Weights of a small model that answers yes/no questions on an image's attributes.
Training: muon at rate 0.0018, 5200 steps, batches of 128.
Rows from block 3 of the fusion encoder, named by matrix and row number. Rows with one number belong to one attention dimension. Each number is 500 + 25 x the weight over the matrix's rms, rounded and kept within 0 to 999. All counts start at 0. Numbers have three digits each.
# v: attention query, key and value (stacked) (fusion_encoder.blocks.3.attn.qkv.weight, 960x320, the v third), inputs 160-319
# proj: attention output (fusion_encoder.blocks.3.attn.proj.weight, 320x320, transposed), outputs 160-319
v.307:519490498472493518524515527543499528502507482513531506516502485539507467521489555480475492534516514482544488496461490449538468509448463494456529520498515507525475467525497558506458484525513549509470487506447445506457484509493487516512455463485534514507509503517467492473464508476491535467522496498477494488523526542526496508455513490459543498513514487510477517503490448475506479525457468504524529484489522459509496483509530480514491516474508515508479478547479515538473483464478514
proj.307:500527499490529494478543500494506495467470494487504507479512567499491479551501517482546523517473492464508513492497492488470489491499450425472508466494501531507530507471493491480505513446512482522517518487548485470513524577501508523527492481515549507476467500489522508471534509501513529537486479511494521480451498474471475524490492502548472476518499501526525486508514530483514521539493509495515525469462528500535507473506493463460500447497539465542526519515459487494472490528466507
v.308:546533506512474526447474502466528504479450487517538479511460527485553484515507449459544480559517514462539519495477486522466530541510507515498503484477533567550521510525464534462568498496561517516488526516518479503499468527486513485486494478506525550473469492522510506486522550462545527472489579497431489490467521485488501482521488487486458526462484502491508417530469468471487507520490448468460517537507528474395481519474491470497485503493530509472536491509529478516527442510502505
proj.308:535500481506520538510525610530511486496496531442514509543491413494506464471504476501444501488492466537459505533508526497501551492472499477531477491506459470507486516507514500479506548491467481490508498503468499501539472449519514528557495497491523449556481473497533468565492445500491492493495460551484509502540506510473501515473507487529465497494483499497460502493492482494520477412509483509496469458501462488521537486512517447497467534494500559486496544513503551485497502534484496
v.309:483519481508525465444525488516517528492526480539530462519520493532513468447508485494515491508510503494503556487471495492517460501501496482518452484515516542504528480522507491486531484445504515518509570503498470526457510517493516557523490529522505493504488486524528507483539507505490480520476539455540487513498563450458493498531507483485470477515484463500485476542517532490491486472503496470472503497470508478526463507514484534470495466489474454514404495515505472516524446504480497
proj.309:491440485495495480506506492498472476617476481460523486494504498505496513443479538506464497454451492508427483500501507485489513444495485487529517511486464516508466457542482514463465518508497504522454522532483491495516476476522468509500507491456577515470529509502505486499532525508494540496477519500558498480488531527480492480492484526504477507454509550532528483502500507496494485506489528520506438502524443502503555496474477483474487510498489547511507508498537516519545493538480498
v.310:503500518496515459498471515460485456519524498529462498458553456561519501540474494541528511492462493503454488491502493518494479540523522510503466472469486483472469486527527531482484497535540518484545490482542464498528502488514518485566482471515537461508477452509502497514510469494492495515532576517492491476496492508471510513515490473537528484498511539501495477493481547487476538491476516516510469508511520481439473439472541477548517519526532500504571510493480504496502511513514512
proj.310:531481509482528506526532499520505486477462497492506531490502531479518505522493538518490475478473493525528508526489497486484484558483484508518492507497456498466462537518496511521511491512496522459565492507471514492515518469474445471498522480510419509542492482527489515498452486519513483466473481462489519490563502475493471520520509486489458518530461458545470467537508514495493491497523481532480553513496425527488498511528518491534471528462514488493494523489466494465511510465418524
v.311:493500496455469518524511529461495515517515489467574511498500570519542499484541502455499494492464475480452521517457483494494467458519487514494570511482483507519491533544476497475525484540549465490509437496461521542439470480534510504485479516466518505519531501514467485489516527492512513507481491525485478509488504463512493478487525540487454475510468489514497512537527473497495532477531511527506510523476498546502535500525517467478539506473495506523476490535524541497498498522525461
proj.311:498508494518463517479475525524478496521537484500490478546522493516512469505552464530488505539496510474540521557514497472517465475526513497503467477511522494497469487526486525511516486482468463487476500485478495490502496500542472483508496451525538521529478547469485475512517501521482478537477504512483551494440507524475493518542487492470518528530547517441422477441507499497495480519532519501547488506543520566555477511470481488488495500475509519505499514510520519528522505485507488
v.312:453488507482453549477483483481510511478476464476522472539511498486569525493511462513489480493517533446504557490474523510490503452554469490554510512496524501527507453501542433487557489427539480515514481494505551475494520480516457531485490470531523503511456492498476482455519515479496510475489477472520452504475540471478487506478486515437508423530500497517483475475508519523506494496512541475477510496515483501536504534480423514452530512491463504490456509472505509495526521471505473
proj.312:500493479507536526477491547498460515524517490497473471517478506509466505466534527526493514514533488488495502474543461504495504440496512505495540516499496481493524494490500484519471538532478505495477496560499508470477461501519512471484514508464521519493507499475499505468495501487505405516505475515537506510533473490438467508487499486485456493460548506483536516453509458496462467502497445553561489550494502479530501497477489474536514499500521508460490517514452544492487507528464496
v.313:521509413502512490484484502515521474481439466507540498551527484533455501461489545491479487507512526490465466505521465531487440483457478516519522534471502506527497478527451514459484515512496488496526504500470463483461488546557504505460488470494548477518501464522563474462473489490515524461520492490454478451471538525516480511509464514470490503507525553487470533474462482512520524518456485541510559451510511542513497538547524458514539489541482508506506517532522471471557514499500501
proj.313:496527536480501507484485515511540503489511511514519513480516550511516443530492504478481522511503538551551449488506467512500498515494466466502428536504492485458522495497509503538550480461509520497556468518496474472507525521497492488489485501541466499515468461527491532518526500512526476517498494493509521504467463444439487501499492476522504490537499435513480490473504522501516520527487484522510523506484518461518503479488479515500456502513527465536517514531493510505555497459482503
v.314:496528527501497536497440510543506521511439487528527448482491485492513505492459512503509506530503538497536483511477514483508548455495524510479480514489487474491489461556499492536465514543480510484452494505480496520492478496479519514539547476540482524524488483488519444536516532561491448529499495475511590498473490532491492440449449481526477498499492485448525506464512515516494478448487470484502482526505477526509511449477515498473530489519504458503501465500498485457423526499517496
proj.314:497487466521480463520499523454480496490468501499482498519515481478521477533549454516508468526503501469469516496508433447531467488512463448513517495489509489495546513479519505456531496510514502494492529503511513469507509521550507476495476543480546480468520527470480501519518501516490533486478494456502467486509449519550505514487498492497482466504487519521476505515526487524496548499522511498441461471457497468501497504550493571499532554478485539506511489505476496560570511520503497
v.315:516507557527443481515456538511484522502492477478527495491544458475574522520501472500453483499527501476494512523464469495491477482476504481480471473514542489492449506503504536525478490476540506474487520493488508455460507445519466553516484462458491527484484545472485502505524468505478483501541453516488517544496440476488473478521500502531542493500522512484499517461498491511527559492517476532494465464514497536517530485476494502502526517497505498519480478513502480476478531471532446
proj.315:446494560505493483475502505471511480484503520501524487548485473504498459500507509513539512515491504449523509487524487488507476555501474459514520519482461515469547522506497523556533470467493487525519487500467499502505491516512540514488489473514541509526453497473502488465483471491464448458498502511530494505498519510461504515470518496489504502493500500466563465464532493490510451529513499528547517501532504522487527497470508497502503489482523576506477470524511527502520495554509487