config.toml
encoder_arch = "regnet"
model = "model that answers yes/no questions on an image's attributes"
dataset = "photos of arthropod specimens (BIOSCAN-5M)"
train_examples = 195000
image_size = 64
crop_scale_min = 1
horizontal_flip = false
questions_per_image = 8
encoder_norm = "groupnorm"
encoder_activation = "relu"
encoder_weight_standardization = false
encoder_channel_attention = "eca"
encoder_padding_mode = "reflect"
encoder_drop_path = 0.2
encoder_depths = [4, 8, 4]
encoder_kernel_size = 3
encoder_stem = "single"
encoder_widths = [80, 160, 320]
fusion = "cross_attention"
fusion_encoder_width = 320
fusion_encoder_layers = 6
fusion_encoder_norm = "layernorm"
fusion_encoder_norm_position = "pre"
fusion_encoder_activation = "swiglu"
fusion_encoder_mlp_ratio = 4
fusion_encoder_head_dim = 64
fusion_encoder_fused_qkv = true
fusion_encoder_bias = "all"
fusion_encoder_qk_norm = false
fusion_encoder_layer_scale_init = 0.1
fusion_encoder_parallel_block = false
fusion_encoder_inner_norm = false
fusion_encoder_positions = "learned"
fusion_encoder_cross_attention_every = 1
init = "orthogonal"
residual_init = "zero_last"
optimizer = "muon"
muon_scale = "match_rms_adamw"
lr = 0.0018
momentum = 0.9
nesterov = false
orthogonalizer = "newton_schulz_5"
adamw_lr_other_params = 0.0015
steps = 5200
batch_size = 128
epochs = 3.4
lr_schedule = "wsd_sqrt"
decay_fraction = 0.2
final_lr_fraction = 0
warmup_steps = 150
weight_decay = 0.1
adamw_weight_decay_other_params = 0
Rows from block 4 of the image encoder of a small model that answers yes/no questions on an image's attributes, named by matrix and row number. Rows with one number belong to one channel. Each number is 50 + 15 x the weight over its row's rms, rounded and kept within 0 to 99. All counts start at 0. After the name is the row's rms in percent of the matrix's.
After each channel's rows are labels from the 100 images, of 14976, where the channel reaches its highest value: "responds to" is what is common among them. Only what is clearly more common there than usual is listed. The data: photos of arthropod specimens (BIOSCAN-5M).
# convs1: grouped (5 groups) 3x3 conv, stride 2 (encoder.blocks.4.convs.1.weight, 160x32x3x3, each kernel summed), inputs within the group 0-31
# convs2: expand pointwise conv (encoder.blocks.4.convs.2.weight, 160x160x1x1, transposed), outputs 0-159

convs1.105 070:50 78 48 48 36 66 45 54 56 56 23 33 57 54 22 44 27 28 66 51 57 27 43 47 48 70 82 39 57 65 50 63
convs2.105 108:47 85 73 38 49 60 36 62 56 50 51 84 46 46 24 62 50 25 33 49 72 70 52 40 47 35 46 50 46 44 64 71 50 41 37 36 90 33 18 44 40 26 50 53 26 04 48 49 24 46 38 52 54 54 47 67 40 51 72 73 50 49 51 86 68 58 40 60 45 47 86 45 26 44 63 50 45 43 55 56 41 66 46 68 48 63 75 27 44 36 52 56 38 26 41 38 50 60 13 40 52 48 39 44 43 41 86 59 57 49 53 50 22 44 61 15 53 60 67 38 51 55 48 46 44 56 22 57 71 17 67 40 46 47 49 51 62 41 45 41 44 73 70 47 40 45 36 50 37 56 46 39 50 39 54 43 29 68 53 66
responds to: order Hymenoptera

convs1.47 100:72 57 50 70 54 39 50 66 52 51 91 48 46 46 39 54 30 16 36 51 51 48 32 46 23 73 67 40 44 38 52 40
convs2.47 096:25 53 38 51 57 34 35 89 39 42 46 41 50 86 43 70 20 48 34 75 74 50 30 69 31 44 47 25 40 47 36 58 57 43 35 54 37 61 33 49 43 65 49 48 53 49 28 41 61 53 61 31 61 39 67 46 55 62 35 53 38 49 49 84 45 41 71 53 43 24 64 69 31 44 95 48 41 46 18 57 45 40 58 37 22 49 64 40 42 58 38 44 32 32 54 58 53 62 39 21 51 31 29 53 54 72 53 75 45 50 31 21 47 52 47 88 20 60 40 38 56 41 56 50 47 55 61 57 40 38 50 54 83 59 21 59 46 39 49 71 47 62 71 58 22 50 30 47 37 47 45 51 59 40 25 64 42 73 62 61
responds to: order Hymenoptera

convs1.150 080:36 72 52 34 33 86 77 54 55 39 55 60 94 60 55 49 57 44 44 58 48 50 64 33 35 44 50 33 66 51 50 40
convs2.150 084:19 50 65 44 46 44 29 67 52 51 54 65 31 46 42 60 52 78 35 73 45 15 36 24 77 29 56 69 45 39 68 48 59 71 51 62 67 15 26 53 54 47 38 60 70 57 28 47 33 67 60 44 49 41 51 51 36 33 86 33 62 41 47 51 64 61 36 19 67 57 77 53 64 57 50 45 59 42 55 70 47 22 41 70 57 55 81 87 57 59 53 49 23 32 55 42 57 39 72 65 46 38 37 22 65 76 50 27 37 60 22 42 38 52 51 40 47 55 40 34 70 33 54 54 34 62 44 60 26 50 51 62 45 72 56 84 40 39 42 63 46 58 57 73 65 72 47 41 52 38 67 54 29 45 58 49 43 60 48 42
responds to: order Hymenoptera

convs1.146 142:65 38 51 21 89 55 56 58 29 46 24 61 43 46 65 44 49 51 43 36 48 44 60 45 51 38 71 51 45 88 42 65
convs2.146 092:00 62 43 70 30 55 29 50 80 41 70 52 45 61 57 49 37 61 65 50 27 29 28 53 49 38 38 45 82 74 33 57 36 63 50 67 34 36 53 58 38 55 38 94 56 39 79 55 62 64 40 53 65 46 24 44 37 49 20 33 27 44 65 67 46 40 73 53 41 59 32 45 53 52 61 43 50 47 69 55 65 54 39 43 62 64 66 13 71 39 23 38 14 34 34 35 54 42 58 25 59 35 46 53 21 33 58 57 70 65 66 57 29 49 59 52 49 46 48 30 19 51 60 49 53 40 50 46 45 40 35 38 50 44 47 42 36 61 50 51 42 33 30 64 33 49 54 41 29 24 61 59 35 64 58 52 40 51 47 44
responds to: order Hymenoptera

convs1.66 107:68 81 41 45 47 54 44 44 47 61 59 07 38 38 73 51 43 33 77 56 41 56 54 43 50 18 44 65 57 53 44 34
convs2.66 102:37 37 34 45 46 52 57 35 36 51 27 51 54 64 61 29 54 37 07 24 68 74 28 61 62 58 56 45 38 63 28 49 40 53 55 53 60 55 56 52 28 24 56 38 13 57 40 50 51 76 64 62 40 57 38 58 62 36 76 58 44 54 73 52 38 43 53 47 45 49 50 69 58 51 41 60 46 39 47 43 65 46 45 42 59 58 35 77 61 52 39 42 60 65 56 21 55 36 64 59 38 51 24 47 79 50 43 75 44 58 37 48 30 34 51 44 77 62 46 23 58 68 66 61 36 52 50 32 58 54 62 43 63 58 10 59 71 44 67 68 23 43 48 63 85 46 05 30 51 45 32 47 40 28 36 64 24 49 33 84
responds to: order Hemiptera

convs1.3 096:57 61 41 46 44 77 57 59 48 46 51 45 57 53 13 58 55 43 40 49 33 32 53 58 67 00 56 64 52 50 34 57
convs2.3 099:64 44 60 59 66 57 52 37 53 41 54 53 66 43 55 05 50 42 45 49 38 21 59 35 51 81 43 65 60 48 48 58 24 25 59 68 36 52 28 51 56 40 49 02 32 56 48 48 63 60 48 53 49 60 57 44 38 45 50 39 45 57 62 42 68 47 52 51 24 52 52 66 43 57 42 50 56 59 25 49 57 36 48 44 39 50 28 52 00 48 51 53 45 52 38 49 87 28 42 69 43 72 57 62 24 25 20 47 36 43 46 32 67 50 33 53 20 51 57 37 55 74 38 55 52 43 38 69 46 81 46 89 39 65 61 57 49 63 46 44 42 35 45 19 23 70 49 50 40 67 55 42 63 36 41 66 62 67 64 75
responds to: order Hymenoptera

convs1.2 069:74 56 41 29 42 75 44 68 49 42 25 47 35 63 57 73 93 55 53 36 51 34 38 36 48 69 46 43 53 52 42 34
convs2.2 099:55 34 54 64 47 30 47 42 32 42 65 42 54 49 51 39 50 74 49 58 72 69 69 69 19 38 62 47 32 47 64 34 63 60 29 55 46 50 37 34 35 37 56 44 72 20 56 48 54 76 96 36 49 72 62 54 60 55 56 46 37 62 62 84 71 47 67 47 45 34 99 42 48 65 51 44 20 49 83 47 32 50 38 76 49 67 43 72 54 52 51 21 40 53 32 71 85 56 56 57 37 36 28 38 49 68 29 32 46 37 70 45 44 44 52 32 32 48 26 59 60 41 46 52 38 39 47 28 66 63 71 47 48 55 36 38 47 67 48 72 50 48 43 41 30 27 72 61 42 52 44 34 56 30 29 55 45 63 60 41
responds to: order Hymenoptera

convs1.85 086:52 36 29 35 74 59 70 93 55 45 51 40 58 46 56 48 61 61 34 27 32 50 39 41 41 46 45 87 48 49 41 55
convs2.85 105:76 50 75 56 49 65 54 41 43 57 54 49 50 66 30 43 36 23 59 68 53 62 61 76 65 38 48 60 52 41 75 39 69 43 56 44 40 42 53 38 23 58 59 39 80 52 63 45 49 70 52 49 57 50 99 64 51 67 55 00 39 52 64 54 70 54 48 53 56 32 92 57 67 58 78 68 58 60 43 49 43 53 68 63 20 57 24 41 54 42 60 63 18 58 57 56 73 54 49 48 64 30 72 69 56 55 62 67 36 44 69 56 56 50 58 83 34 45 50 48 56 69 52 49 31 55 40 68 67 44 49 32 46 53 48 30 50 41 41 67 46 68 44 44 45 46 55 61 24 57 44 76 42 40 64 69 56 82 33 51
responds to: order Hymenoptera

convs1.120 086:51 42 52 39 54 53 52 56 29 71 48 27 33 52 80 55 57 27 17 62 48 44 45 49 71 64 35 37 37 83 48 60
convs2.120 114:64 65 46 47 49 43 49 39 42 52 54 52 59 40 30 35 33 27 06 39 47 74 67 76 47 62 46 67 82 23 13 61 44 53 54 70 30 37 36 47 63 38 52 62 53 91 69 54 46 45 43 62 32 41 45 40 38 52 44 52 36 48 33 52 55 59 68 54 60 72 72 06 46 43 41 44 59 50 62 46 38 42 47 44 42 44 35 58 39 38 49 46 57 55 32 11 49 41 54 50 57 69 50 51 29 54 50 39 22 45 56 26 79 51 32 30 38 36 37 60 49 56 56 50 32 52 63 58 68 23 45 76 50 42 21 45 51 31 49 47 48 25 76 53 64 45 59 41 30 54 42 41 41 63 92 58 63 41 43 13
responds to: order Hemiptera; family Aleyrodidae

convs1.68 150:65 54 37 43 37 45 78 52 39 49 61 03 36 45 45 41 43 77 77 34 57 75 58 41 51 53 58 64 53 49 40 50
convs2.68 099:49 58 72 46 65 46 52 67 70 50 53 42 45 59 69 65 51 35 32 35 37 40 19 37 44 38 60 63 45 44 52 58 18 58 33 38 31 33 43 39 75 50 37 49 52 34 36 54 51 41 34 44 36 31 45 54 29 39 86 55 44 42 14 38 37 42 43 53 51 47 34 45 44 42 66 43 40 52 50 56 75 62 30 77 30 58 66 42 22 55 57 49 59 51 34 45 77 52 86 30 35 40 40 41 52 32 39 31 20 35 19 36 44 48 35 23 72 25 28 55 43 59 36 62 56 51 41 57 50 40 60 54 46 59 00 74 56 21 55 54 39 71 49 39 61 55 70 34 64 42 49 40 37 48 66 23 63 61 32 74
responds to: order Hemiptera

convs1.55 106:57 60 59 59 59 57 61 59 64 42 76 69 64 43 34 42 45 25 58 43 30 54 37 50 36 72 53 34 65 39 44 05
convs2.55 094:47 69 34 41 45 33 52 58 54 41 41 50 51 52 42 41 65 84 69 62 41 36 39 40 67 52 60 60 76 70 78 68 56 55 59 35 27 29 29 66 55 48 37 46 79 52 30 53 66 38 73 45 62 67 38 32 57 47 13 56 62 50 82 81 50 66 23 40 47 20 40 77 60 46 49 47 44 49 53 51 45 53 40 52 33 34 45 64 18 47 65 63 53 59 51 69 84 57 62 65 37 77 72 32 12 42 37 36 37 51 34 74 53 54 55 48 61 53 23 59 49 60 41 59 59 53 50 46 40 76 69 68 41 53 62 52 47 46 42 72 73 26 35 50 56 58 64 23 73 25 53 46 50 74 53 32 54 43 35 36
responds to: order Hymenoptera

convs1.127 081:43 65 50 72 44 40 21 52 48 25 31 29 67 56 29 33 39 49 55 52 61 29 31 58 73 51 72 30 64 63 39 49
convs2.127 120:39 39 56 49 47 49 44 46 73 53 40 43 41 60 54 61 16 39 34 59 56 50 57 50 59 19 22 29 60 56 13 51 41 40 52 58 30 46 45 46 41 39 47 54 56 44 38 55 46 46 40 49 39 60 32 47 67 64 60 27 53 48 42 93 50 50 10 43 54 43 85 32 48 47 48 61 62 46 35 45 43 62 65 53 71 36 53 73 42 57 35 81 32 56 67 32 28 70 38 27 65 27 45 67 46 38 60 04 34 58 71 44 54 55 60 68 42 32 99 56 56 48 56 52 48 57 31 37 70 58 48 52 38 34 35 59 34 67 44 43 51 48 42 75 57 54 71 43 59 49 48 39 43 51 86 54 52 80 41 41
responds to: order Hymenoptera

convs1.109 085:48 43 23 40 40 48 58 52 71 24 55 68 35 20 64 62 72 63 42 75 39 46 56 45 50 50 47 42 21 30 35 36
convs2.109 087:42 57 38 24 46 31 50 69 37 30 52 41 48 42 53 58 28 49 73 61 44 50 30 59 50 33 46 51 48 50 00 27 51 41 49 36 55 43 42 50 51 36 52 58 52 54 42 43 42 48 29 43 84 56 45 53 57 40 54 56 33 51 46 95 42 62 51 46 40 77 50 51 45 51 51 55 36 55 29 40 38 84 55 38 59 31 54 00 92 63 61 36 67 44 66 50 34 50 37 22 45 51 53 52 47 46 27 40 83 50 43 52 57 14 25 46 58 49 62 48 55 33 46 57 36 47 73 44 39 40 68 73 64 57 60 50 33 50 46 43 38 44 69 66 69 51 42 30 58 53 62 10 54 49 53 58 26 33 40 68
responds to: order Hymenoptera

convs1.119 081:60 58 34 46 62 67 35 57 57 38 76 62 33 28 56 71 21 41 55 27 49 54 53 34 28 39 54 49 28 35 73 63
convs2.119 096:66 65 19 09 72 55 51 54 34 34 25 77 51 34 52 51 68 51 59 47 83 56 35 63 44 32 57 50 46 25 15 58 68 52 51 63 40 47 78 45 77 46 44 42 37 51 45 38 64 66 71 49 54 35 50 74 60 53 60 37 69 36 35 30 55 46 59 41 43 18 50 08 52 53 60 53 48 40 63 55 58 43 54 60 36 71 48 32 25 46 19 27 45 39 46 43 18 47 40 50 47 40 75 45 38 62 55 25 59 72 69 45 44 50 55 49 64 40 45 44 54 48 46 56 68 44 58 44 59 51 36 57 43 59 78 32 45 51 49 63 43 54 33 73 54 43 37 45 78 39 67 61 67 34 76 59 52 51 53 00
responds to: class Arachnida

convs1.91 061:76 31 52 75 59 40 50 55 34 51 33 23 48 66 60 30 17 53 50 35 19 52 45 44 28 41 58 45 40 38 48 49
convs2.91 115:71 42 42 19 68 41 52 47 27 45 54 48 44 59 68 88 44 48 32 51 68 60 73 50 65 51 61 25 53 36 43 62 50 49 63 65 38 46 70 41 55 65 54 47 47 00 50 45 32 45 56 40 60 43 31 45 98 49 42 34 36 54 49 65 66 55 46 53 62 39 57 20 52 50 63 53 24 50 41 47 43 59 63 66 54 51 24 50 25 40 31 64 36 42 57 51 32 56 00 51 56 36 55 44 69 62 36 57 96 21 60 55 50 33 56 27 51 49 35 63 58 61 56 50 42 41 44 57 55 55 52 52 58 63 48 53 50 22 46 48 53 41 50 57 54 39 65 42 53 59 58 36 53 73 38 36 41 57 50 21
responds to: order Hymenoptera

convs1.26 074:65 71 52 45 42 43 54 45 43 30 58 55 52 47 65 38 52 69 29 44 56 43 06 15 47 59 71 40 52 57 66 31
convs2.26 104:52 54 82 49 35 50 46 40 57 49 40 31 41 56 48 50 62 56 75 46 72 57 58 75 40 40 42 63 32 58 72 38 52 36 62 69 56 28 38 40 76 51 55 19 63 51 36 46 35 35 59 36 49 31 62 42 45 46 70 31 34 41 33 54 79 53 25 62 54 54 99 26 13 51 56 53 52 42 63 62 24 57 51 47 72 51 42 43 68 46 47 73 44 31 42 48 36 62 43 64 55 59 74 29 72 59 55 34 61 51 56 47 62 43 65 23 43 47 90 46 45 49 46 38 21 49 13 45 57 58 79 82 50 75 64 58 61 42 56 35 63 47 68 32 37 59 40 59 44 30 46 39 32 74 40 41 69 33 56 62
responds to: order Hymenoptera

convs1.96 097:49 63 36 28 65 37 57 31 33 80 50 50 46 69 81 59 30 64 48 71 45 27 33 48 63 34 55 33 61 62 45 43
convs2.96 116:60 40 78 68 49 55 55 28 08 44 44 43 45 45 41 33 50 42 48 32 64 49 41 57 35 04 53 65 50 36 48 67 22 63 49 40 34 79 64 79 52 72 51 71 47 49 61 51 49 44 29 54 51 29 46 67 39 45 83 48 66 53 51 33 30 42 57 54 40 42 36 00 39 37 44 40 40 48 39 60 45 30 49 46 63 15 41 52 41 54 38 73 73 62 44 62 71 32 44 43 55 59 66 46 42 35 29 49 46 65 54 63 27 39 63 96 55 33 52 49 46 49 51 52 39 39 51 62 50 43 67 45 61 33 67 50 55 42 48 13 21 53 37 38 66 49 52 46 42 60 56 38 56 24 72 62 45 47 65 31
responds to: order Hemiptera; class Arachnida

convs1.114 111:34 32 40 90 55 67 45 56 69 40 26 38 33 38 41 41 57 72 74 35 61 32 48 49 37 55 32 32 55 57 52 59
convs2.114 102:33 62 18 55 52 50 57 41 58 65 51 57 45 71 45 56 93 56 33 67 40 40 48 65 18 47 52 42 43 42 55 39 19 50 51 68 71 33 17 49 55 44 35 44 51 55 48 42 34 57 00 43 70 38 39 50 47 34 37 46 51 54 69 79 63 26 39 44 46 34 41 64 70 55 33 64 57 43 41 54 64 82 57 59 60 72 57 49 42 61 53 64 45 67 45 43 35 63 42 64 19 70 44 45 26 52 60 43 67 22 84 55 52 55 57 64 35 69 44 32 45 67 50 52 44 47 60 68 55 74 49 39 77 61 50 63 77 26 56 58 42 50 34 28 54 42 68 52 63 32 50 52 41 01 52 32 37 42 40 53
responds to: order Hymenoptera

convs1.69 123:67 66 43 45 52 47 74 50 29 28 53 16 54 48 32 30 52 59 83 63 64 55 55 61 50 66 20 58 61 38 46 47
convs2.69 092:15 32 42 43 44 54 51 69 50 58 57 43 57 62 76 69 66 23 30 06 41 49 46 76 66 49 62 41 67 28 47 52 49 39 52 48 47 63 38 39 42 44 47 55 59 39 44 37 79 42 25 47 50 67 29 43 81 35 56 49 49 48 57 39 64 32 60 50 50 59 33 33 42 45 45 41 29 44 61 45 79 50 46 30 62 65 77 52 46 52 37 40 41 61 63 45 50 46 31 40 24 34 66 48 46 66 24 73 13 49 30 30 45 49 37 24 41 37 54 31 52 45 47 56 73 56 59 49 44 42 54 49 68 50 17 54 52 52 49 49 36 65 59 42 71 44 63 57 64 37 48 49 54 66 94 90 62 37 89 80
responds to: order Hemiptera; family Aleyrodidae

convs1.112 077:59 30 37 44 73 52 58 73 65 18 54 24 40 04 56 47 38 47 35 51 44 44 60 43 57 41 54 66 43 51 55 62
convs2.112 072:73 47 25 61 55 31 50 71 31 31 49 60 11 43 34 50 85 61 47 47 62 45 28 59 37 52 41 37 44 64 34 39 52 54 36 66 44 41 40 33 55 67 42 46 20 59 50 38 29 58 51 45 73 66 49 52 49 62 56 55 14 53 39 49 54 59 25 47 55 45 45 43 65 47 53 49 47 55 51 55 18 32 61 75 75 22 23 56 40 64 50 38 59 43 42 65 63 81 37 50 69 56 78 78 55 32 65 54 24 71 41 33 39 60 42 58 68 88 31 42 60 62 60 74 57 44 58 51 40 70 26 32 71 46 55 46 57 59 35 24 52 57 62 46 59 46 57 59 15 15 49 53 54 45 53 23 76 55 51 41
responds to: order Hymenoptera

convs1.83 069:39 56 56 60 38 82 39 78 19 40 76 29 38 53 56 41 37 42 58 54 31 52 60 68 61 38 56 45 72 42 55 68
convs2.83 109:99 47 48 50 70 58 62 35 38 47 26 70 48 30 63 42 42 65 54 70 61 64 61 80 71 53 30 41 14 60 64 41 40 48 55 68 57 59 35 81 60 18 42 54 76 77 53 49 41 54 41 48 42 54 68 30 41 71 58 57 42 62 39 61 54 53 54 62 52 49 99 43 34 54 49 63 56 50 64 54 78 55 43 40 42 51 34 33 31 41 70 36 38 48 59 48 62 39 42 36 55 60 34 47 51 39 49 25 65 56 73 44 56 46 54 41 69 51 22 61 40 36 35 43 43 44 39 08 46 20 39 60 54 49 42 42 51 34 55 44 73 71 43 55 38 50 72 41 34 38 38 59 40 57 38 58 17 75 46 35
responds to: order Hymenoptera

convs1.4 062:73 55 72 58 39 48 62 28 65 32 39 24 79 47 45 36 48 42 62 52 42 42 68 59 30 60 47 72 62 37 65 25
convs2.4 107:72 58 62 76 40 59 45 37 38 54 34 52 62 34 51 52 95 34 22 57 36 51 45 90 49 52 43 42 08 52 48 60 38 52 63 31 39 69 38 18 76 51 54 33 51 45 66 58 55 50 64 61 87 43 40 44 71 42 73 46 43 50 67 61 59 38 62 52 64 72 82 70 46 52 63 35 61 47 79 47 45 58 42 54 71 66 33 56 43 61 47 62 22 40 54 28 54 54 41 57 19 65 66 70 60 51 54 45 83 52 38 34 54 58 64 87 27 64 43 22 59 50 46 61 50 50 60 41 23 34 37 29 58 34 40 40 47 55 57 24 57 57 42 74 67 56 46 63 34 64 44 56 54 29 44 55 48 56 57 44
responds to: order Hymenoptera